{"model": "image super-resolution model", "dataset": "regions of photos with short descriptions (Visual Genome)", "train_examples": 203450, "image_size": 32, "grayscale": true, "crop_scale_min": 1, "horizontal_flip": true, "translate": 0.06, "color_jitter": 0.2, "task": "super_resolution", "loss": "l1", "scale": 2, "arch": "convnext", "isotropic": false, "norm": "layernorm", "hidden_act": "gelu", "mlp_ratio": 4, "inner_norm": false, "patch_size": [1, 1], "depths": [14], "widths": [96], "kernel_size": 3, "init": "trunc_normal_002", "residual_init": "none", "optimizer": "muon", "muon_scale": "original", "learning_rate": 0.012, "momentum": 0.95, "nesterov": true, "orthogonalizer": "newton_schulz_5", "adamw_lr_other_params": 0.0011, "max_steps": 9200, "batch_size": 128, "epochs": 5.8, "lr_schedule": "cosine_restarts", "final_lr_fraction": 0.01, "warmup_steps": 460, "weight_decay": 0.05, "adamw_weight_decay_other_params": 0.05}
Rows from block 3, named by matrix and row number. Rows with one number belong to one neuron. Each number is 200 + 20 x the weight over its row's rms, rounded and kept within 0 to 999. All counts start at 0. After the name is the row's rms in percent of the matrix's.
# fc1: MLP up (model.blocks.3.mlp.fc1.weight, 384x96), inputs 0-95
# fc2: MLP down (model.blocks.3.mlp.fc2.weight, 96x384, transposed), outputs 0-95
fc1.294,127,202,219,173,188,217,164,241,223,195,207,196,173,220,180,180,190,219,214,183,165,190,198,220,172,211,230,188,226,202,192,187,215,187,184,231,200,196,214,191,167,187,180,208,196,208,196,207,181,188,210,200,172,189,203,194,206,177,200,240,208,170,182,204,232,196,197,185,232,204,194,239,184,216,162,220,229,206,179,203,187,194,159,239,184,200,207,186,190,204,206,257,202,229,187,223,221
fc2.294,179,210,215,204,181,211,182,235,203,178,179,174,192,178,191,252,192,219,201,208,229,203,202,228,192,210,172,195,218,189,204,175,185,184,184,211,220,198,213,197,213,182,214,144,212,183,219,195,213,229,214,220,239,189,232,188,187,195,168,209,181,219,228,167,198,182,188,205,210,209,168,211,167,182,194,195,225,189,210,203,181,222,223,212,203,201,201,206,178,216,201,226,179,244,181,148,205
fc1.295,060,176,221,193,189,175,212,213,188,205,184,187,180,195,173,191,210,225,181,229,191,219,191,186,207,201,200,189,189,248,201,178,205,197,185,195,226,199,202,218,219,194,188,176,225,224,221,191,171,214,204,262,212,235,220,208,193,197,185,177,172,238,215,159,184,160,199,172,207,207,200,200,203,196,211,233,196,237,201,174,211,222,192,214,206,199,192,229,173,177,169,171,187,180,194,200,237
fc2.295,062,160,216,203,174,206,196,202,214,228,212,217,206,204,241,176,184,187,183,150,224,142,231,216,233,185,164,196,215,211,216,183,198,191,184,204,176,189,239,211,211,193,225,190,205,186,216,199,207,210,211,192,241,225,190,195,175,181,186,184,220,234,167,183,182,186,198,208,215,206,188,182,218,187,188,239,212,193,213,181,180,198,187,198,208,210,228,200,211,207,188,158,190,187,179,182,215
fc1.296,081,237,177,209,243,171,204,219,148,189,189,174,204,200,202,205,195,208,216,168,225,215,217,161,208,182,178,223,183,185,189,191,186,231,180,200,180,193,215,223,179,171,194,205,205,189,215,215,207,237,182,195,199,195,229,169,210,164,198,212,167,225,216,207,182,250,200,208,155,198,202,246,173,181,209,216,224,192,214,195,186,219,215,179,199,201,202,183,195,214,201,195,218,192,212,208,214
fc2.296,094,230,188,222,185,159,232,209,171,235,183,199,201,178,184,219,199,188,216,194,240,245,165,205,193,178,159,209,257,234,202,201,189,193,177,203,190,203,223,199,218,225,204,214,206,169,213,184,217,164,211,205,198,229,212,218,203,212,194,180,167,198,196,182,189,167,177,225,201,214,212,223,168,212,176,187,212,202,191,238,215,202,173,187,187,188,199,190,203,214,203,191,183,196,197,200,219
fc1.297,094,202,204,209,221,209,167,174,188,206,223,223,189,204,194,243,194,237,166,180,196,161,161,204,220,195,231,165,222,222,195,189,189,218,193,156,196,160,194,195,205,213,205,188,203,205,208,186,238,224,214,200,211,226,188,189,216,183,239,191,213,188,225,184,186,209,222,221,197,220,207,213,213,215,190,229,194,182,194,160,154,183,215,177,220,173,224,191,193,188,208,208,182,206,199,172,199
fc2.297,086,227,237,166,213,214,193,233,185,189,167,194,205,154,206,216,203,167,213,191,197,205,199,196,183,219,232,223,184,214,212,196,203,190,168,208,199,222,193,194,191,199,219,198,193,170,214,164,211,166,226,186,209,231,194,194,207,165,208,203,213,206,208,223,203,161,164,199,184,181,239,185,179,209,198,159,200,182,172,217,168,184,209,187,141,179,193,211,199,183,200,213,209,218,200,191,216
fc1.298,105,197,189,192,226,219,200,215,199,187,226,178,189,190,157,201,218,175,199,188,205,219,186,258,183,190,174,198,199,180,175,221,209,182,194,203,229,188,204,197,199,214,199,189,202,178,228,194,187,192,207,189,178,212,212,212,210,200,194,209,210,193,205,204,233,195,135,193,234,196,166,199,242,197,246,179,179,213,207,205,184,171,205,220,218,183,205,195,194,224,199,199,140,233,228,207,189
fc2.298,109,222,187,225,121,195,175,172,206,222,195,216,232,220,203,223,229,197,211,205,163,222,189,189,214,229,201,215,192,199,241,225,203,216,257,156,190,208,189,185,180,196,212,206,201,178,169,202,175,198,197,193,227,207,196,199,187,207,192,202,191,212,186,197,180,207,190,201,209,185,221,187,215,209,205,192,184,248,198,185,229,191,201,226,202,185,194,184,208,210,247,201,186,200,216,215,200
fc1.299,125,184,185,209,188,182,165,199,206,210,218,227,207,204,202,211,241,222,203,187,183,206,189,178,152,159,250,202,184,172,205,171,217,211,222,189,238,228,206,185,227,176,196,191,196,178,216,217,203,190,206,189,220,202,209,197,192,210,204,216,204,219,185,188,178,198,218,194,208,226,220,209,226,169,202,209,207,200,189,203,164,219,162,223,180,221,185,246,180,159,177,197,180,237,188,200,205
fc2.299,116,212,214,221,175,165,226,176,182,232,205,222,205,201,198,235,196,185,172,197,222,187,225,204,224,206,174,167,244,186,185,189,222,208,162,179,179,195,220,212,227,178,208,146,205,197,185,179,217,240,190,186,196,206,206,211,190,178,189,160,194,210,210,188,197,188,201,195,186,212,174,202,228,164,181,209,204,178,189,195,177,184,187,199,188,215,211,233,226,179,201,214,167,236,208,201,207
fc1.300,092,205,194,188,159,220,225,231,204,182,211,177,144,201,197,223,217,199,215,187,185,203,201,207,180,212,225,172,208,205,190,186,194,224,198,211,201,182,180,211,230,180,189,205,218,158,185,182,221,202,200,218,211,231,152,212,236,196,214,192,194,186,224,216,225,172,205,174,220,186,158,225,188,244,226,196,194,205,179,215,215,171,178,203,185,177,217,213,188,181,210,195,179,192,230,227,198
fc2.300,081,185,185,186,169,185,192,186,211,178,183,176,187,212,193,173,216,218,213,194,173,177,191,201,234,189,191,211,204,220,194,182,188,221,207,170,216,192,166,169,196,207,193,161,194,216,187,165,216,217,197,201,220,242,189,209,209,181,232,124,215,187,215,200,198,209,169,200,155,211,224,198,195,191,201,214,191,186,188,180,160,217,204,183,203,184,202,196,195,199,202,172,176,231,168,197,217
fc1.301,083,205,200,198,204,207,206,201,208,199,164,162,214,165,247,192,202,205,233,178,219,196,207,193,202,217,215,233,177,211,227,220,194,253,167,177,198,196,235,191,205,195,184,199,223,208,215,215,175,188,199,190,175,208,189,213,177,203,223,199,192,200,189,165,219,237,169,185,180,186,193,190,225,179,211,199,208,168,201,184,236,165,182,226,212,215,199,177,192,228,152,208,209,204,225,218,194
fc2.301,072,178,237,199,186,215,196,224,190,167,227,211,207,187,194,213,207,212,195,222,194,203,193,168,194,233,211,183,177,189,195,210,199,212,239,198,212,202,259,216,207,212,201,210,197,166,221,198,200,204,210,214,197,155,212,185,183,170,223,202,214,213,184,163,196,164,250,208,221,178,184,204,222,220,198,192,209,229,195,185,217,156,215,176,212,172,188,218,207,214,189,192,237,239,218,195,202
fc1.302,084,206,210,207,209,207,203,190,212,197,203,181,194,178,210,249,181,219,224,177,174,212,210,210,210,193,206,206,134,171,195,207,186,192,222,195,195,219,195,209,185,202,224,233,188,210,192,201,205,210,225,210,168,192,207,212,202,184,197,198,220,196,227,189,235,219,181,138,215,218,168,189,193,146,226,190,189,228,192,202,179,200,202,199,232,210,177,195,213,249,187,185,168,180,186,181,205
fc2.302,069,196,186,177,178,183,186,181,186,194,189,175,191,159,197,238,238,223,212,211,213,222,173,247,164,206,219,191,186,229,213,176,206,182,189,176,165,163,209,168,201,213,204,193,210,187,202,193,216,192,218,204,240,201,170,227,182,219,193,151,221,197,230,155,184,214,229,209,220,186,203,183,183,202,188,210,220,198,183,213,186,222,202,201,197,217,196,189,181,208,181,225,188,213,191,188,220
fc1.303,118,179,167,211,204,202,201,192,203,217,190,178,248,205,181,206,204,215,181,189,185,237,204,205,195,212,204,217,223,194,215,177,184,188,194,190,188,210,185,217,204,182,222,208,196,212,199,195,231,198,205,184,231,177,168,187,232,201,184,175,191,188,281,193,174,201,171,188,180,169,208,208,165,229,251,183,180,188,222,203,192,218,197,198,195,232,169,230,198,210,195,192,214,219,208,193,223
fc2.303,141,208,162,206,223,193,185,176,214,180,235,225,203,187,190,197,219,220,183,207,203,224,192,200,207,221,211,202,168,238,188,191,202,205,221,213,210,188,225,210,238,200,219,164,202,173,200,223,194,235,178,207,157,195,212,202,235,217,208,203,193,199,199,197,201,232,214,217,216,178,159,173,174,199,184,218,194,210,212,207,204,194,205,160,223,250,203,197,195,167,247,225,208,203,186,231,218
fc1.305,128,200,199,197,202,190,207,212,207,211,183,225,190,205,159,213,218,223,217,185,169,190,194,210,180,217,214,195,192,190,159,185,229,176,208,194,185,261,202,205,188,155,229,214,192,204,191,206,232,192,176,191,183,214,202,231,182,194,218,184,190,242,205,207,217,212,205,140,182,218,175,220,173,195,212,206,194,234,202,200,181,203,190,216,170,179,204,216,200,208,172,205,207,256,186,185,211
fc2.305,115,203,196,208,225,202,166,151,194,191,217,204,187,183,204,209,217,193,184,237,178,196,192,200,191,168,213,204,156,196,209,217,192,222,214,208,170,193,201,221,191,235,200,223,196,212,193,202,210,236,223,181,224,211,216,188,203,219,233,174,205,208,224,170,197,222,243,238,183,215,161,206,224,207,171,198,220,235,192,241,255,205,189,219,205,215,202,208,190,202,214,206,198,195,193,225,192
fc1.306,077,184,208,185,180,188,194,184,205,202,180,214,225,210,171,222,205,212,225,208,230,206,228,185,242,186,169,180,199,206,161,182,167,179,172,199,203,196,202,172,173,178,241,227,197,204,192,235,217,187,197,221,226,191,170,245,236,190,199,190,196,224,209,190,212,200,170,222,186,207,213,193,216,212,215,206,185,188,154,208,197,204,218,197,181,159,220,240,208,207,199,217,178,191,198,171,205
fc2.306,073,194,194,220,176,171,219,179,211,216,214,205,219,185,206,212,187,208,246,181,256,208,212,239,193,215,229,221,188,188,196,168,161,210,168,178,191,203,200,200,200,224,204,183,209,186,215,210,203,232,179,207,179,186,197,219,251,203,209,193,212,186,186,164,209,239,215,189,209,186,208,172,185,203,181,188,179,180,211,183,176,202,192,206,229,192,226,185,161,183,183,221,202,199,211,245,195
fc1.307,115,184,208,187,203,210,173,231,194,214,182,156,205,192,190,186,223,182,198,196,228,181,219,194,187,213,182,207,174,195,209,207,225,192,189,215,234,204,206,242,230,171,194,227,196,157,221,150,178,216,215,212,219,174,172,233,204,200,215,182,202,200,190,133,195,205,190,214,219,165,208,219,230,216,188,208,201,188,194,187,220,202,207,175,185,205,170,199,195,193,207,218,238,217,203,202,215
fc2.307,106,221,217,205,210,210,169,207,190,165,215,187,222,186,193,179,196,194,172,172,173,196,153,221,182,208,227,201,208,195,189,223,213,186,213,201,171,186,182,202,205,277,205,182,185,220,199,202,165,189,199,183,176,197,217,199,212,198,212,203,191,212,196,154,185,180,172,200,221,213,238,186,175,203,213,224,195,209,239,195,184,240,168,175,199,225,203,194,218,211,201,218,208,205,177,203,181
fc1.308,078,203,215,213,188,196,208,246,188,212,228,180,249,214,181,216,221,211,166,194,210,221,213,206,238,178,201,188,212,198,169,190,217,193,173,192,206,193,186,216,168,215,203,180,200,217,195,200,195,190,207,208,205,201,181,201,170,182,174,185,180,169,223,174,222,186,193,230,202,222,266,195,168,162,209,183,201,191,213,195,208,178,215,212,167,196,227,155,203,186,207,209,186,217,232,207,194
fc2.308,072,166,196,228,228,199,217,210,218,216,194,199,177,236,207,218,212,210,209,185,199,188,193,228,247,223,178,201,172,180,226,191,237,191,201,164,204,201,204,230,181,194,178,192,228,205,219,174,212,259,207,190,218,184,216,223,212,217,175,169,207,177,192,159,213,242,204,186,198,193,203,216,190,189,229,215,203,209,209,166,160,191,196,185,217,205,174,190,215,219,187,199,175,215,198,208,202
fc1.309,088,195,189,206,211,199,240,220,211,155,213,191,233,196,191,170,194,204,202,172,203,169,193,211,214,201,200,179,166,214,190,195,202,216,174,219,202,194,192,204,235,198,207,168,190,191,197,193,187,224,248,213,212,192,181,185,184,185,212,192,208,183,200,170,163,198,235,224,207,209,170,211,221,196,240,198,222,219,240,181,231,180,192,221,188,144,195,219,174,228,215,173,189,198,186,212,204
fc2.309,096,204,190,214,239,236,184,184,197,212,229,211,254,221,224,217,219,190,217,193,160,230,196,207,211,177,206,190,227,194,184,185,240,191,196,222,229,192,213,190,197,209,199,241,177,175,213,177,228,182,219,184,201,206,241,227,218,175,239,210,227,198,210,199,189,190,187,184,200,211,182,204,197,191,201,214,226,218,207,206,209,184,210,214,219,210,231,229,182,192,188,195,198,247,183,205,171
fc1.310,096,204,213,189,191,231,203,262,199,189,220,207,208,193,196,210,208,210,187,194,219,192,174,201,184,201,210,196,206,195,163,179,225,172,193,196,194,182,215,244,174,203,176,203,218,221,224,169,195,213,183,243,202,199,206,187,162,174,210,171,179,228,177,208,168,218,222,176,177,227,177,197,189,225,245,213,206,177,174,223,212,193,211,212,213,196,219,198,177,194,186,174,189,212,179,189,238
fc2.310,092,203,227,198,191,201,203,206,191,195,188,199,186,198,229,228,200,181,217,209,162,174,208,232,170,185,167,181,218,183,235,187,197,205,183,202,178,202,167,193,165,218,174,180,201,239,211,209,234,174,209,196,196,217,210,171,166,186,182,190,213,234,203,209,235,230,162,204,196,184,231,185,183,197,144,188,212,220,191,221,202,223,177,229,204,202,199,178,201,195,182,216,228,193,174,199,214
fc1.311,108,171,219,180,177,249,199,195,217,201,169,191,234,204,199,221,216,189,223,201,179,174,206,202,212,195,167,199,165,190,173,218,228,197,174,213,197,197,196,175,225,219,188,208,188,207,214,214,232,190,191,198,187,195,256,179,190,185,205,204,209,182,196,211,203,230,200,195,184,210,174,191,211,212,244,190,234,171,186,194,195,235,205,230,162,176,219,203,232,195,216,210,175,168,195,171,215
fc2.311,110,197,216,216,167,201,210,229,178,237,214,209,202,214,218,215,179,218,167,187,227,202,193,214,175,183,185,196,211,164,209,198,170,217,236,243,195,173,226,190,209,222,176,180,228,199,193,208,187,243,224,197,199,179,216,204,179,212,214,206,213,230,197,207,201,211,197,226,237,186,243,181,192,186,193,182,216,199,168,213,174,215,201,211,217,208,182,186,176,218,176,245,218,169,202,182,199
fc1.312,129,203,220,185,213,233,224,214,208,168,197,212,198,194,197,204,167,212,196,219,191,200,233,197,201,220,227,207,206,221,205,196,225,228,204,217,195,195,229,166,214,203,198,186,202,144,207,187,206,218,203,171,215,159,200,227,189,208,220,173,174,204,206,185,198,182,138,225,221,197,225,184,226,221,180,199,202,207,205,195,217,190,204,207,190,182,177,189,145,224,198,196,174,189,154,209,219
fc2.312,121,187,222,187,231,189,182,195,194,179,193,175,199,245,203,182,202,177,223,221,192,195,171,183,218,201,195,179,198,198,187,210,192,180,173,235,192,196,189,183,199,198,243,208,186,208,196,185,199,235,188,262,185,198,237,185,214,195,227,186,189,177,205,174,191,192,195,167,192,202,159,216,199,196,233,177,188,184,192,196,196,183,208,168,201,191,236,188,180,221,248,206,191,227,240,208,195
fc1.313,094,194,203,206,184,243,185,202,234,229,203,173,182,180,182,194,169,205,239,204,202,193,204,187,192,215,200,177,207,214,166,211,208,155,187,213,231,216,198,203,221,183,207,237,223,219,175,209,190,210,216,174,177,178,197,233,215,223,220,202,185,210,207,199,188,174,181,214,205,236,201,206,196,219,232,202,214,195,152,215,173,215,223,172,218,203,209,204,174,193,160,183,203,186,154,204,216
fc2.313,086,236,192,207,178,223,201,169,203,212,219,205,202,185,207,204,221,217,240,221,213,214,210,212,221,198,193,190,198,177,241,175,195,231,205,206,201,194,206,217,219,202,221,203,182,203,212,187,185,182,165,215,245,190,163,176,194,194,220,192,172,204,224,225,190,226,174,213,180,222,192,172,194,214,186,214,201,172,174,151,195,212,200,181,188,214,176,148,188,207,176,229,173,213,167,208,216
fc1.314,101,241,212,179,198,215,210,160,233,182,228,201,185,210,180,205,181,219,230,177,206,152,189,199,207,199,177,205,223,207,217,202,201,190,192,220,227,172,207,220,218,222,199,203,203,209,185,226,179,200,240,169,212,197,189,235,187,210,209,202,197,158,181,199,219,177,192,231,187,189,241,229,189,187,189,186,227,197,181,199,185,207,198,213,195,138,180,200,202,193,226,210,161,183,198,196,214
fc2.314,089,205,238,154,192,215,180,182,194,204,177,224,174,196,241,239,202,156,224,183,220,198,204,211,178,190,192,204,186,211,187,193,233,208,187,184,195,204,226,169,180,202,201,223,201,204,187,164,183,189,209,218,196,199,185,200,212,190,219,191,193,186,185,214,186,209,204,216,207,196,218,206,187,175,216,188,184,222,148,226,188,154,228,199,170,223,206,196,161,207,227,232,183,228,192,170,201
fc1.315,102,218,154,224,192,180,210,164,195,157,181,195,196,214,202,200,209,208,200,207,189,200,194,162,195,199,178,224,235,197,218,168,201,221,176,213,192,202,227,190,212,211,213,198,240,183,221,200,217,219,192,205,170,221,208,229,138,172,214,215,200,183,190,236,205,219,183,181,177,211,201,203,227,153,217,199,197,183,199,211,216,203,181,206,170,206,226,196,177,205,197,205,204,171,235,225,205
fc2.315,114,209,214,207,202,220,194,172,208,199,218,191,205,227,205,184,181,181,240,175,198,273,204,218,212,212,186,218,211,214,178,205,214,233,196,202,175,212,197,199,179,248,195,202,209,211,208,208,200,201,244,187,194,189,191,186,187,223,232,206,217,204,224,202,182,202,221,253,202,206,192,175,173,207,210,231,198,182,165,198,210,173,160,194,188,192,183,215,210,198,206,217,159,225,219,207,172
fc1.316,080,206,193,154,225,200,217,188,215,208,203,195,190,158,209,187,165,196,189,170,215,217,205,189,194,184,186,247,233,223,177,208,181,189,216,183,227,189,234,192,192,228,219,238,188,258,144,224,208,212,197,221,187,159,209,165,201,185,203,200,183,222,195,223,219,193,214,214,196,179,224,207,183,202,195,201,207,212,191,202,159,206,173,197,185,213,199,217,183,207,215,189,189,209,201,196,211
fc2.316,089,213,187,187,223,196,202,194,184,218,197,178,196,191,194,175,204,172,178,234,197,206,168,208,196,197,206,191,181,216,218,180,196,184,259,198,195,232,244,215,187,209,187,177,238,194,205,184,174,159,203,186,213,198,200,220,174,197,196,194,224,177,219,194,223,202,242,185,171,198,203,187,203,219,200,217,162,183,193,176,162,223,203,189,219,183,218,202,144,218,197,174,174,218,187,216,211
fc1.317,124,189,194,163,179,233,174,163,196,208,202,206,211,195,170,203,191,191,206,217,197,231,241,222,181,181,214,202,209,219,183,222,207,218,191,180,196,197,204,208,192,203,186,207,227,180,196,189,191,211,176,158,160,206,230,232,197,247,252,202,224,168,186,233,197,226,171,209,181,186,186,225,220,232,197,182,205,181,197,196,208,182,228,187,176,188,184,182,200,222,220,206,182,206,176,201,213
fc2.317,129,201,189,189,179,184,204,207,213,196,198,210,205,216,197,205,205,222,190,175,198,207,190,175,186,210,230,184,226,202,217,164,221,190,173,194,219,190,224,203,207,192,187,165,176,202,201,253,193,187,215,189,212,169,225,172,165,188,188,196,179,224,166,201,195,252,212,194,246,195,202,192,203,166,193,193,168,239,226,208,208,203,210,178,204,247,158,211,211,171,181,204,202,192,221,218,219
fc1.318,087,196,224,234,228,190,205,191,210,223,197,201,171,199,175,210,213,216,173,189,204,206,203,213,224,188,231,209,173,158,212,216,208,187,177,210,195,189,201,236,177,190,222,223,222,205,218,210,190,194,194,174,223,159,201,133,215,223,193,212,199,203,194,177,184,198,187,183,189,207,206,219,183,240,189,147,208,225,206,201,187,176,198,181,215,228,204,169,205,222,185,186,188,234,224,202,176
fc2.318,082,205,194,181,202,197,229,190,167,201,210,166,207,201,219,200,206,200,200,234,205,203,202,172,195,198,203,184,225,162,200,214,213,218,183,216,188,204,214,186,197,168,187,187,181,171,211,205,191,234,212,168,208,201,197,170,199,245,195,179,202,187,171,224,210,222,199,208,195,197,224,181,225,213,244,157,189,173,211,195,196,182,200,177,188,203,235,197,222,264,172,186,194,254,201,193,197
fc1.319,075,176,203,204,180,181,199,205,226,234,196,254,179,174,154,192,215,186,235,200,230,161,202,203,202,178,178,179,213,217,173,201,218,202,229,192,199,193,183,241,216,208,216,182,187,230,180,171,214,220,214,176,222,201,205,202,189,193,223,209,217,178,181,192,198,192,193,220,150,214,198,219,224,197,209,163,203,214,181,217,219,223,187,193,220,226,195,168,221,172,189,200,187,199,196,224,183
fc2.319,067,168,188,193,160,227,197,186,190,205,196,210,198,219,218,211,208,200,240,235,205,181,222,170,218,213,209,190,192,207,208,201,170,214,219,209,189,229,195,210,201,183,216,219,232,214,203,189,234,155,232,225,193,186,215,214,191,179,170,195,190,212,198,210,214,209,228,203,225,188,215,186,209,189,184,207,183,176,235,195,219,211,239,212,187,212,209,183,166,218,262,198,186,217,224,173,171
fc1.322,093,198,195,181,190,241,189,181,196,202,192,170,166,231,182,227,244,194,197,206,184,199,215,190,169,189,199,223,196,200,175,191,196,199,165,183,196,211,205,168,232,218,205,182,223,183,225,241,214,196,193,242,174,185,191,204,206,213,195,190,185,197,186,179,243,191,182,153,193,202,220,210,180,214,196,200,195,193,184,200,191,207,218,211,181,202,216,201,208,234,200,203,232,270,196,177,214
fc2.322,093,177,220,180,193,219,183,185,203,185,198,187,203,208,199,214,187,187,242,236,220,210,186,227,189,173,213,235,168,214,211,189,196,218,224,211,177,213,202,187,195,188,232,195,217,204,205,186,196,191,214,170,231,218,230,177,185,218,227,206,177,190,229,211,200,205,208,208,194,177,212,229,195,187,178,218,224,201,182,226,253,240,196,236,201,169,209,212,160,214,234,166,204,223,215,203,176
fc1.323,084,182,178,193,233,206,187,182,179,211,206,215,170,220,202,180,222,207,197,186,200,173,170,202,187,223,144,157,208,220,216,212,217,205,200,202,240,176,190,202,192,193,165,208,246,186,190,195,182,241,237,202,207,212,191,222,189,188,202,209,215,192,226,191,219,212,168,202,179,178,199,202,196,185,198,221,196,162,239,194,185,191,192,233,191,206,181,222,214,196,193,226,245,169,196,208,188
fc2.323,100,198,221,187,207,230,228,194,207,199,214,202,203,230,185,157,221,176,198,224,198,194,203,186,233,183,182,232,196,223,222,208,167,214,180,196,185,208,169,234,221,192,172,181,209,192,224,187,174,218,223,150,224,186,196,174,201,189,206,194,216,203,207,185,239,187,207,186,203,180,192,226,201,195,164,201,198,213,172,216,157,168,215,193,191,213,196,238,196,206,179,221,235,203,162,195,214
fc1.326,116,216,195,179,193,181,178,216,231,225,231,183,199,174,214,197,207,200,214,211,205,219,186,204,216,236,193,130,201,178,223,187,221,197,202,212,210,210,215,172,180,180,198,181,213,188,171,208,218,226,196,164,209,206,169,204,223,182,207,220,199,193,168,206,164,234,217,185,183,186,191,245,203,183,199,163,214,195,203,187,204,203,203,211,227,169,188,182,213,224,224,175,188,228,232,187,209
fc2.326,125,243,189,175,203,169,255,174,192,220,178,207,209,187,187,168,229,166,202,204,195,197,210,205,208,211,207,195,228,213,182,205,199,197,189,196,178,177,229,225,181,226,219,175,205,180,183,213,182,169,194,165,168,232,200,224,239,196,236,215,183,193,178,175,200,216,219,205,204,201,199,194,215,187,171,206,205,206,216,187,208,204,191,234,168,213,189,205,178,188,186,169,161,185,176,217,193
fc1.327,114,186,194,160,189,212,216,201,214,194,218,216,219,200,185,198,177,211,224,199,186,244,195,193,192,188,145,175,213,210,179,170,231,217,211,199,190,190,196,210,171,187,205,194,205,217,200,201,225,209,288,191,226,207,236,197,207,182,209,237,202,192,200,199,195,170,198,190,184,188,222,226,197,199,200,218,195,178,200,206,154,206,202,194,186,181,223,163,212,169,202,183,203,202,208,227,200
fc2.327,127,222,206,190,189,189,195,189,196,226,198,220,190,193,226,212,196,204,188,170,183,239,198,183,170,176,195,216,176,254,218,184,177,210,208,185,203,197,189,195,168,197,217,227,213,221,183,193,180,207,215,192,133,188,181,182,210,213,206,241,202,212,185,176,206,205,215,177,234,187,206,163,182,207,155,226,195,214,176,208,180,189,235,179,203,206,165,181,189,215,182,190,228,216,197,186,195
fc1.328,130,176,193,205,205,264,212,188,212,183,174,170,219,185,178,175,235,194,203,195,216,244,195,178,197,223,209,224,179,191,214,194,183,228,187,228,173,201,220,207,199,206,182,180,229,204,188,187,260,197,190,215,224,146,195,200,205,183,175,205,191,204,204,174,195,207,175,143,204,189,211,200,194,204,216,196,196,199,190,203,172,205,185,220,213,206,185,204,196,238,215,211,211,212,177,197,219
fc2.328,124,172,225,210,204,194,185,198,202,173,176,182,182,197,220,200,197,210,214,215,196,219,222,217,214,214,209,170,207,183,182,200,251,198,214,185,210,194,204,192,193,215,201,132,184,172,231,204,195,210,210,189,189,201,203,210,200,190,215,169,208,182,193,223,184,204,213,192,194,196,176,200,205,208,217,205,162,195,219,187,210,230,212,227,195,208,204,189,152,214,280,189,214,211,250,200,207
fc1.329,077,194,201,194,199,236,202,190,247,225,186,147,238,225,173,195,226,206,219,231,186,212,207,196,173,194,213,181,190,179,195,212,188,197,176,171,216,182,182,186,198,172,201,227,199,230,181,204,165,234,207,203,186,213,224,237,248,233,202,187,182,169,201,181,187,216,182,166,208,190,184,192,194,212,218,227,191,220,205,192,207,187,167,204,182,200,190,218,186,199,183,195,227,191,216,187,214
fc2.329,085,204,211,217,187,179,210,185,188,208,207,194,207,217,173,217,201,240,241,162,224,186,182,188,195,206,199,240,222,166,204,219,148,196,202,188,180,207,165,215,242,213,206,184,200,224,209,206,224,237,180,221,233,182,199,184,195,175,206,171,176,206,217,190,182,210,150,207,241,211,208,190,196,223,195,200,210,176,193,194,174,186,188,215,198,189,200,207,181,191,158,212,216,224,188,200,198
fc1.330,100,222,191,188,204,209,163,199,193,228,228,199,151,209,184,191,206,229,211,176,188,200,210,216,223,193,172,202,191,202,174,186,220,226,175,185,167,196,185,203,171,229,203,216,199,215,199,238,193,160,178,199,206,191,162,220,204,206,182,222,216,170,215,230,205,226,227,201,203,171,185,224,197,198,158,226,211,167,202,205,192,173,184,211,220,220,198,205,177,213,226,232,178,224,169,206,217
fc2.330,085,178,180,182,201,166,209,208,209,163,189,209,220,203,197,217,189,200,190,209,149,169,215,195,226,193,233,204,164,206,196,190,243,196,225,226,226,229,198,201,181,192,176,187,194,193,201,210,223,230,191,204,186,179,191,203,197,194,205,218,234,191,199,163,197,200,226,208,181,200,150,198,205,174,220,174,188,194,187,212,225,152,175,220,206,195,213,199,232,192,210,225,200,228,231,217,227
fc1.331,099,192,159,199,208,165,197,215,187,196,174,200,170,205,163,234,195,171,177,199,222,200,164,181,168,209,194,185,189,210,171,222,235,180,173,191,198,190,198,199,219,208,161,211,219,211,217,234,184,187,194,210,194,210,190,204,172,199,215,197,242,202,205,187,182,168,224,204,193,201,248,224,218,204,211,194,214,205,242,199,204,196,228,192,226,218,197,164,191,207,207,219,248,178,214,208,207
fc2.331,099,168,189,183,198,196,232,192,208,199,180,218,217,222,221,236,198,211,210,189,229,203,211,236,187,171,169,188,199,189,223,230,197,216,166,181,181,191,174,182,232,215,198,214,182,198,209,193,206,201,186,192,189,223,243,169,215,191,257,157,175,195,214,192,192,178,187,225,204,204,165,221,211,187,219,197,223,184,235,198,208,201,195,196,223,190,215,193,212,177,206,240,210,191,179,168,222
fc1.332,091,206,179,164,179,228,248,207,225,173,199,191,164,215,212,228,239,189,170,187,190,211,201,198,208,190,175,237,209,173,224,203,206,179,167,202,189,185,192,217,208,201,186,174,235,194,162,188,208,203,203,196,200,197,205,170,207,233,228,253,176,190,202,206,208,193,194,204,202,193,203,249,156,212,176,187,212,202,184,204,220,188,227,199,222,191,208,206,214,182,201,214,205,207,198,175,170
fc2.332,101,185,184,192,186,176,197,202,206,181,178,232,206,207,168,215,183,238,201,219,177,222,192,170,238,174,211,214,185,182,202,203,177,202,197,173,178,203,221,209,195,196,214,203,187,227,186,193,218,199,215,221,192,176,189,217,241,253,211,189,192,197,197,190,161,227,184,202,204,164,192,206,206,203,215,219,206,215,188,243,228,195,187,208,197,177,154,249,217,224,221,210,171,207,204,172,184
fc1.333,117,194,197,190,200,187,205,203,229,181,202,200,276,196,172,174,178,197,238,180,188,180,205,195,204,191,195,206,202,188,204,198,207,207,183,210,212,220,170,191,185,179,196,200,214,185,206,184,215,192,236,167,213,184,215,196,207,212,222,214,230,182,288,189,160,208,188,178,190,216,175,181,208,187,221,204,204,193,194,208,199,209,194,211,211,188,210,236,205,198,203,186,157,204,188,226,212
fc2.333,132,189,195,212,237,227,185,175,197,219,184,201,222,180,196,214,220,208,241,189,229,199,192,218,199,197,214,186,199,209,201,203,223,183,214,207,185,184,185,195,184,204,230,199,202,200,190,218,216,211,196,279,177,206,229,226,218,212,236,223,216,204,221,195,201,190,194,229,216,205,175,196,172,191,211,206,217,200,221,207,218,221,199,213,214,179,224,221,158,209,226,168,188,234,227,153,182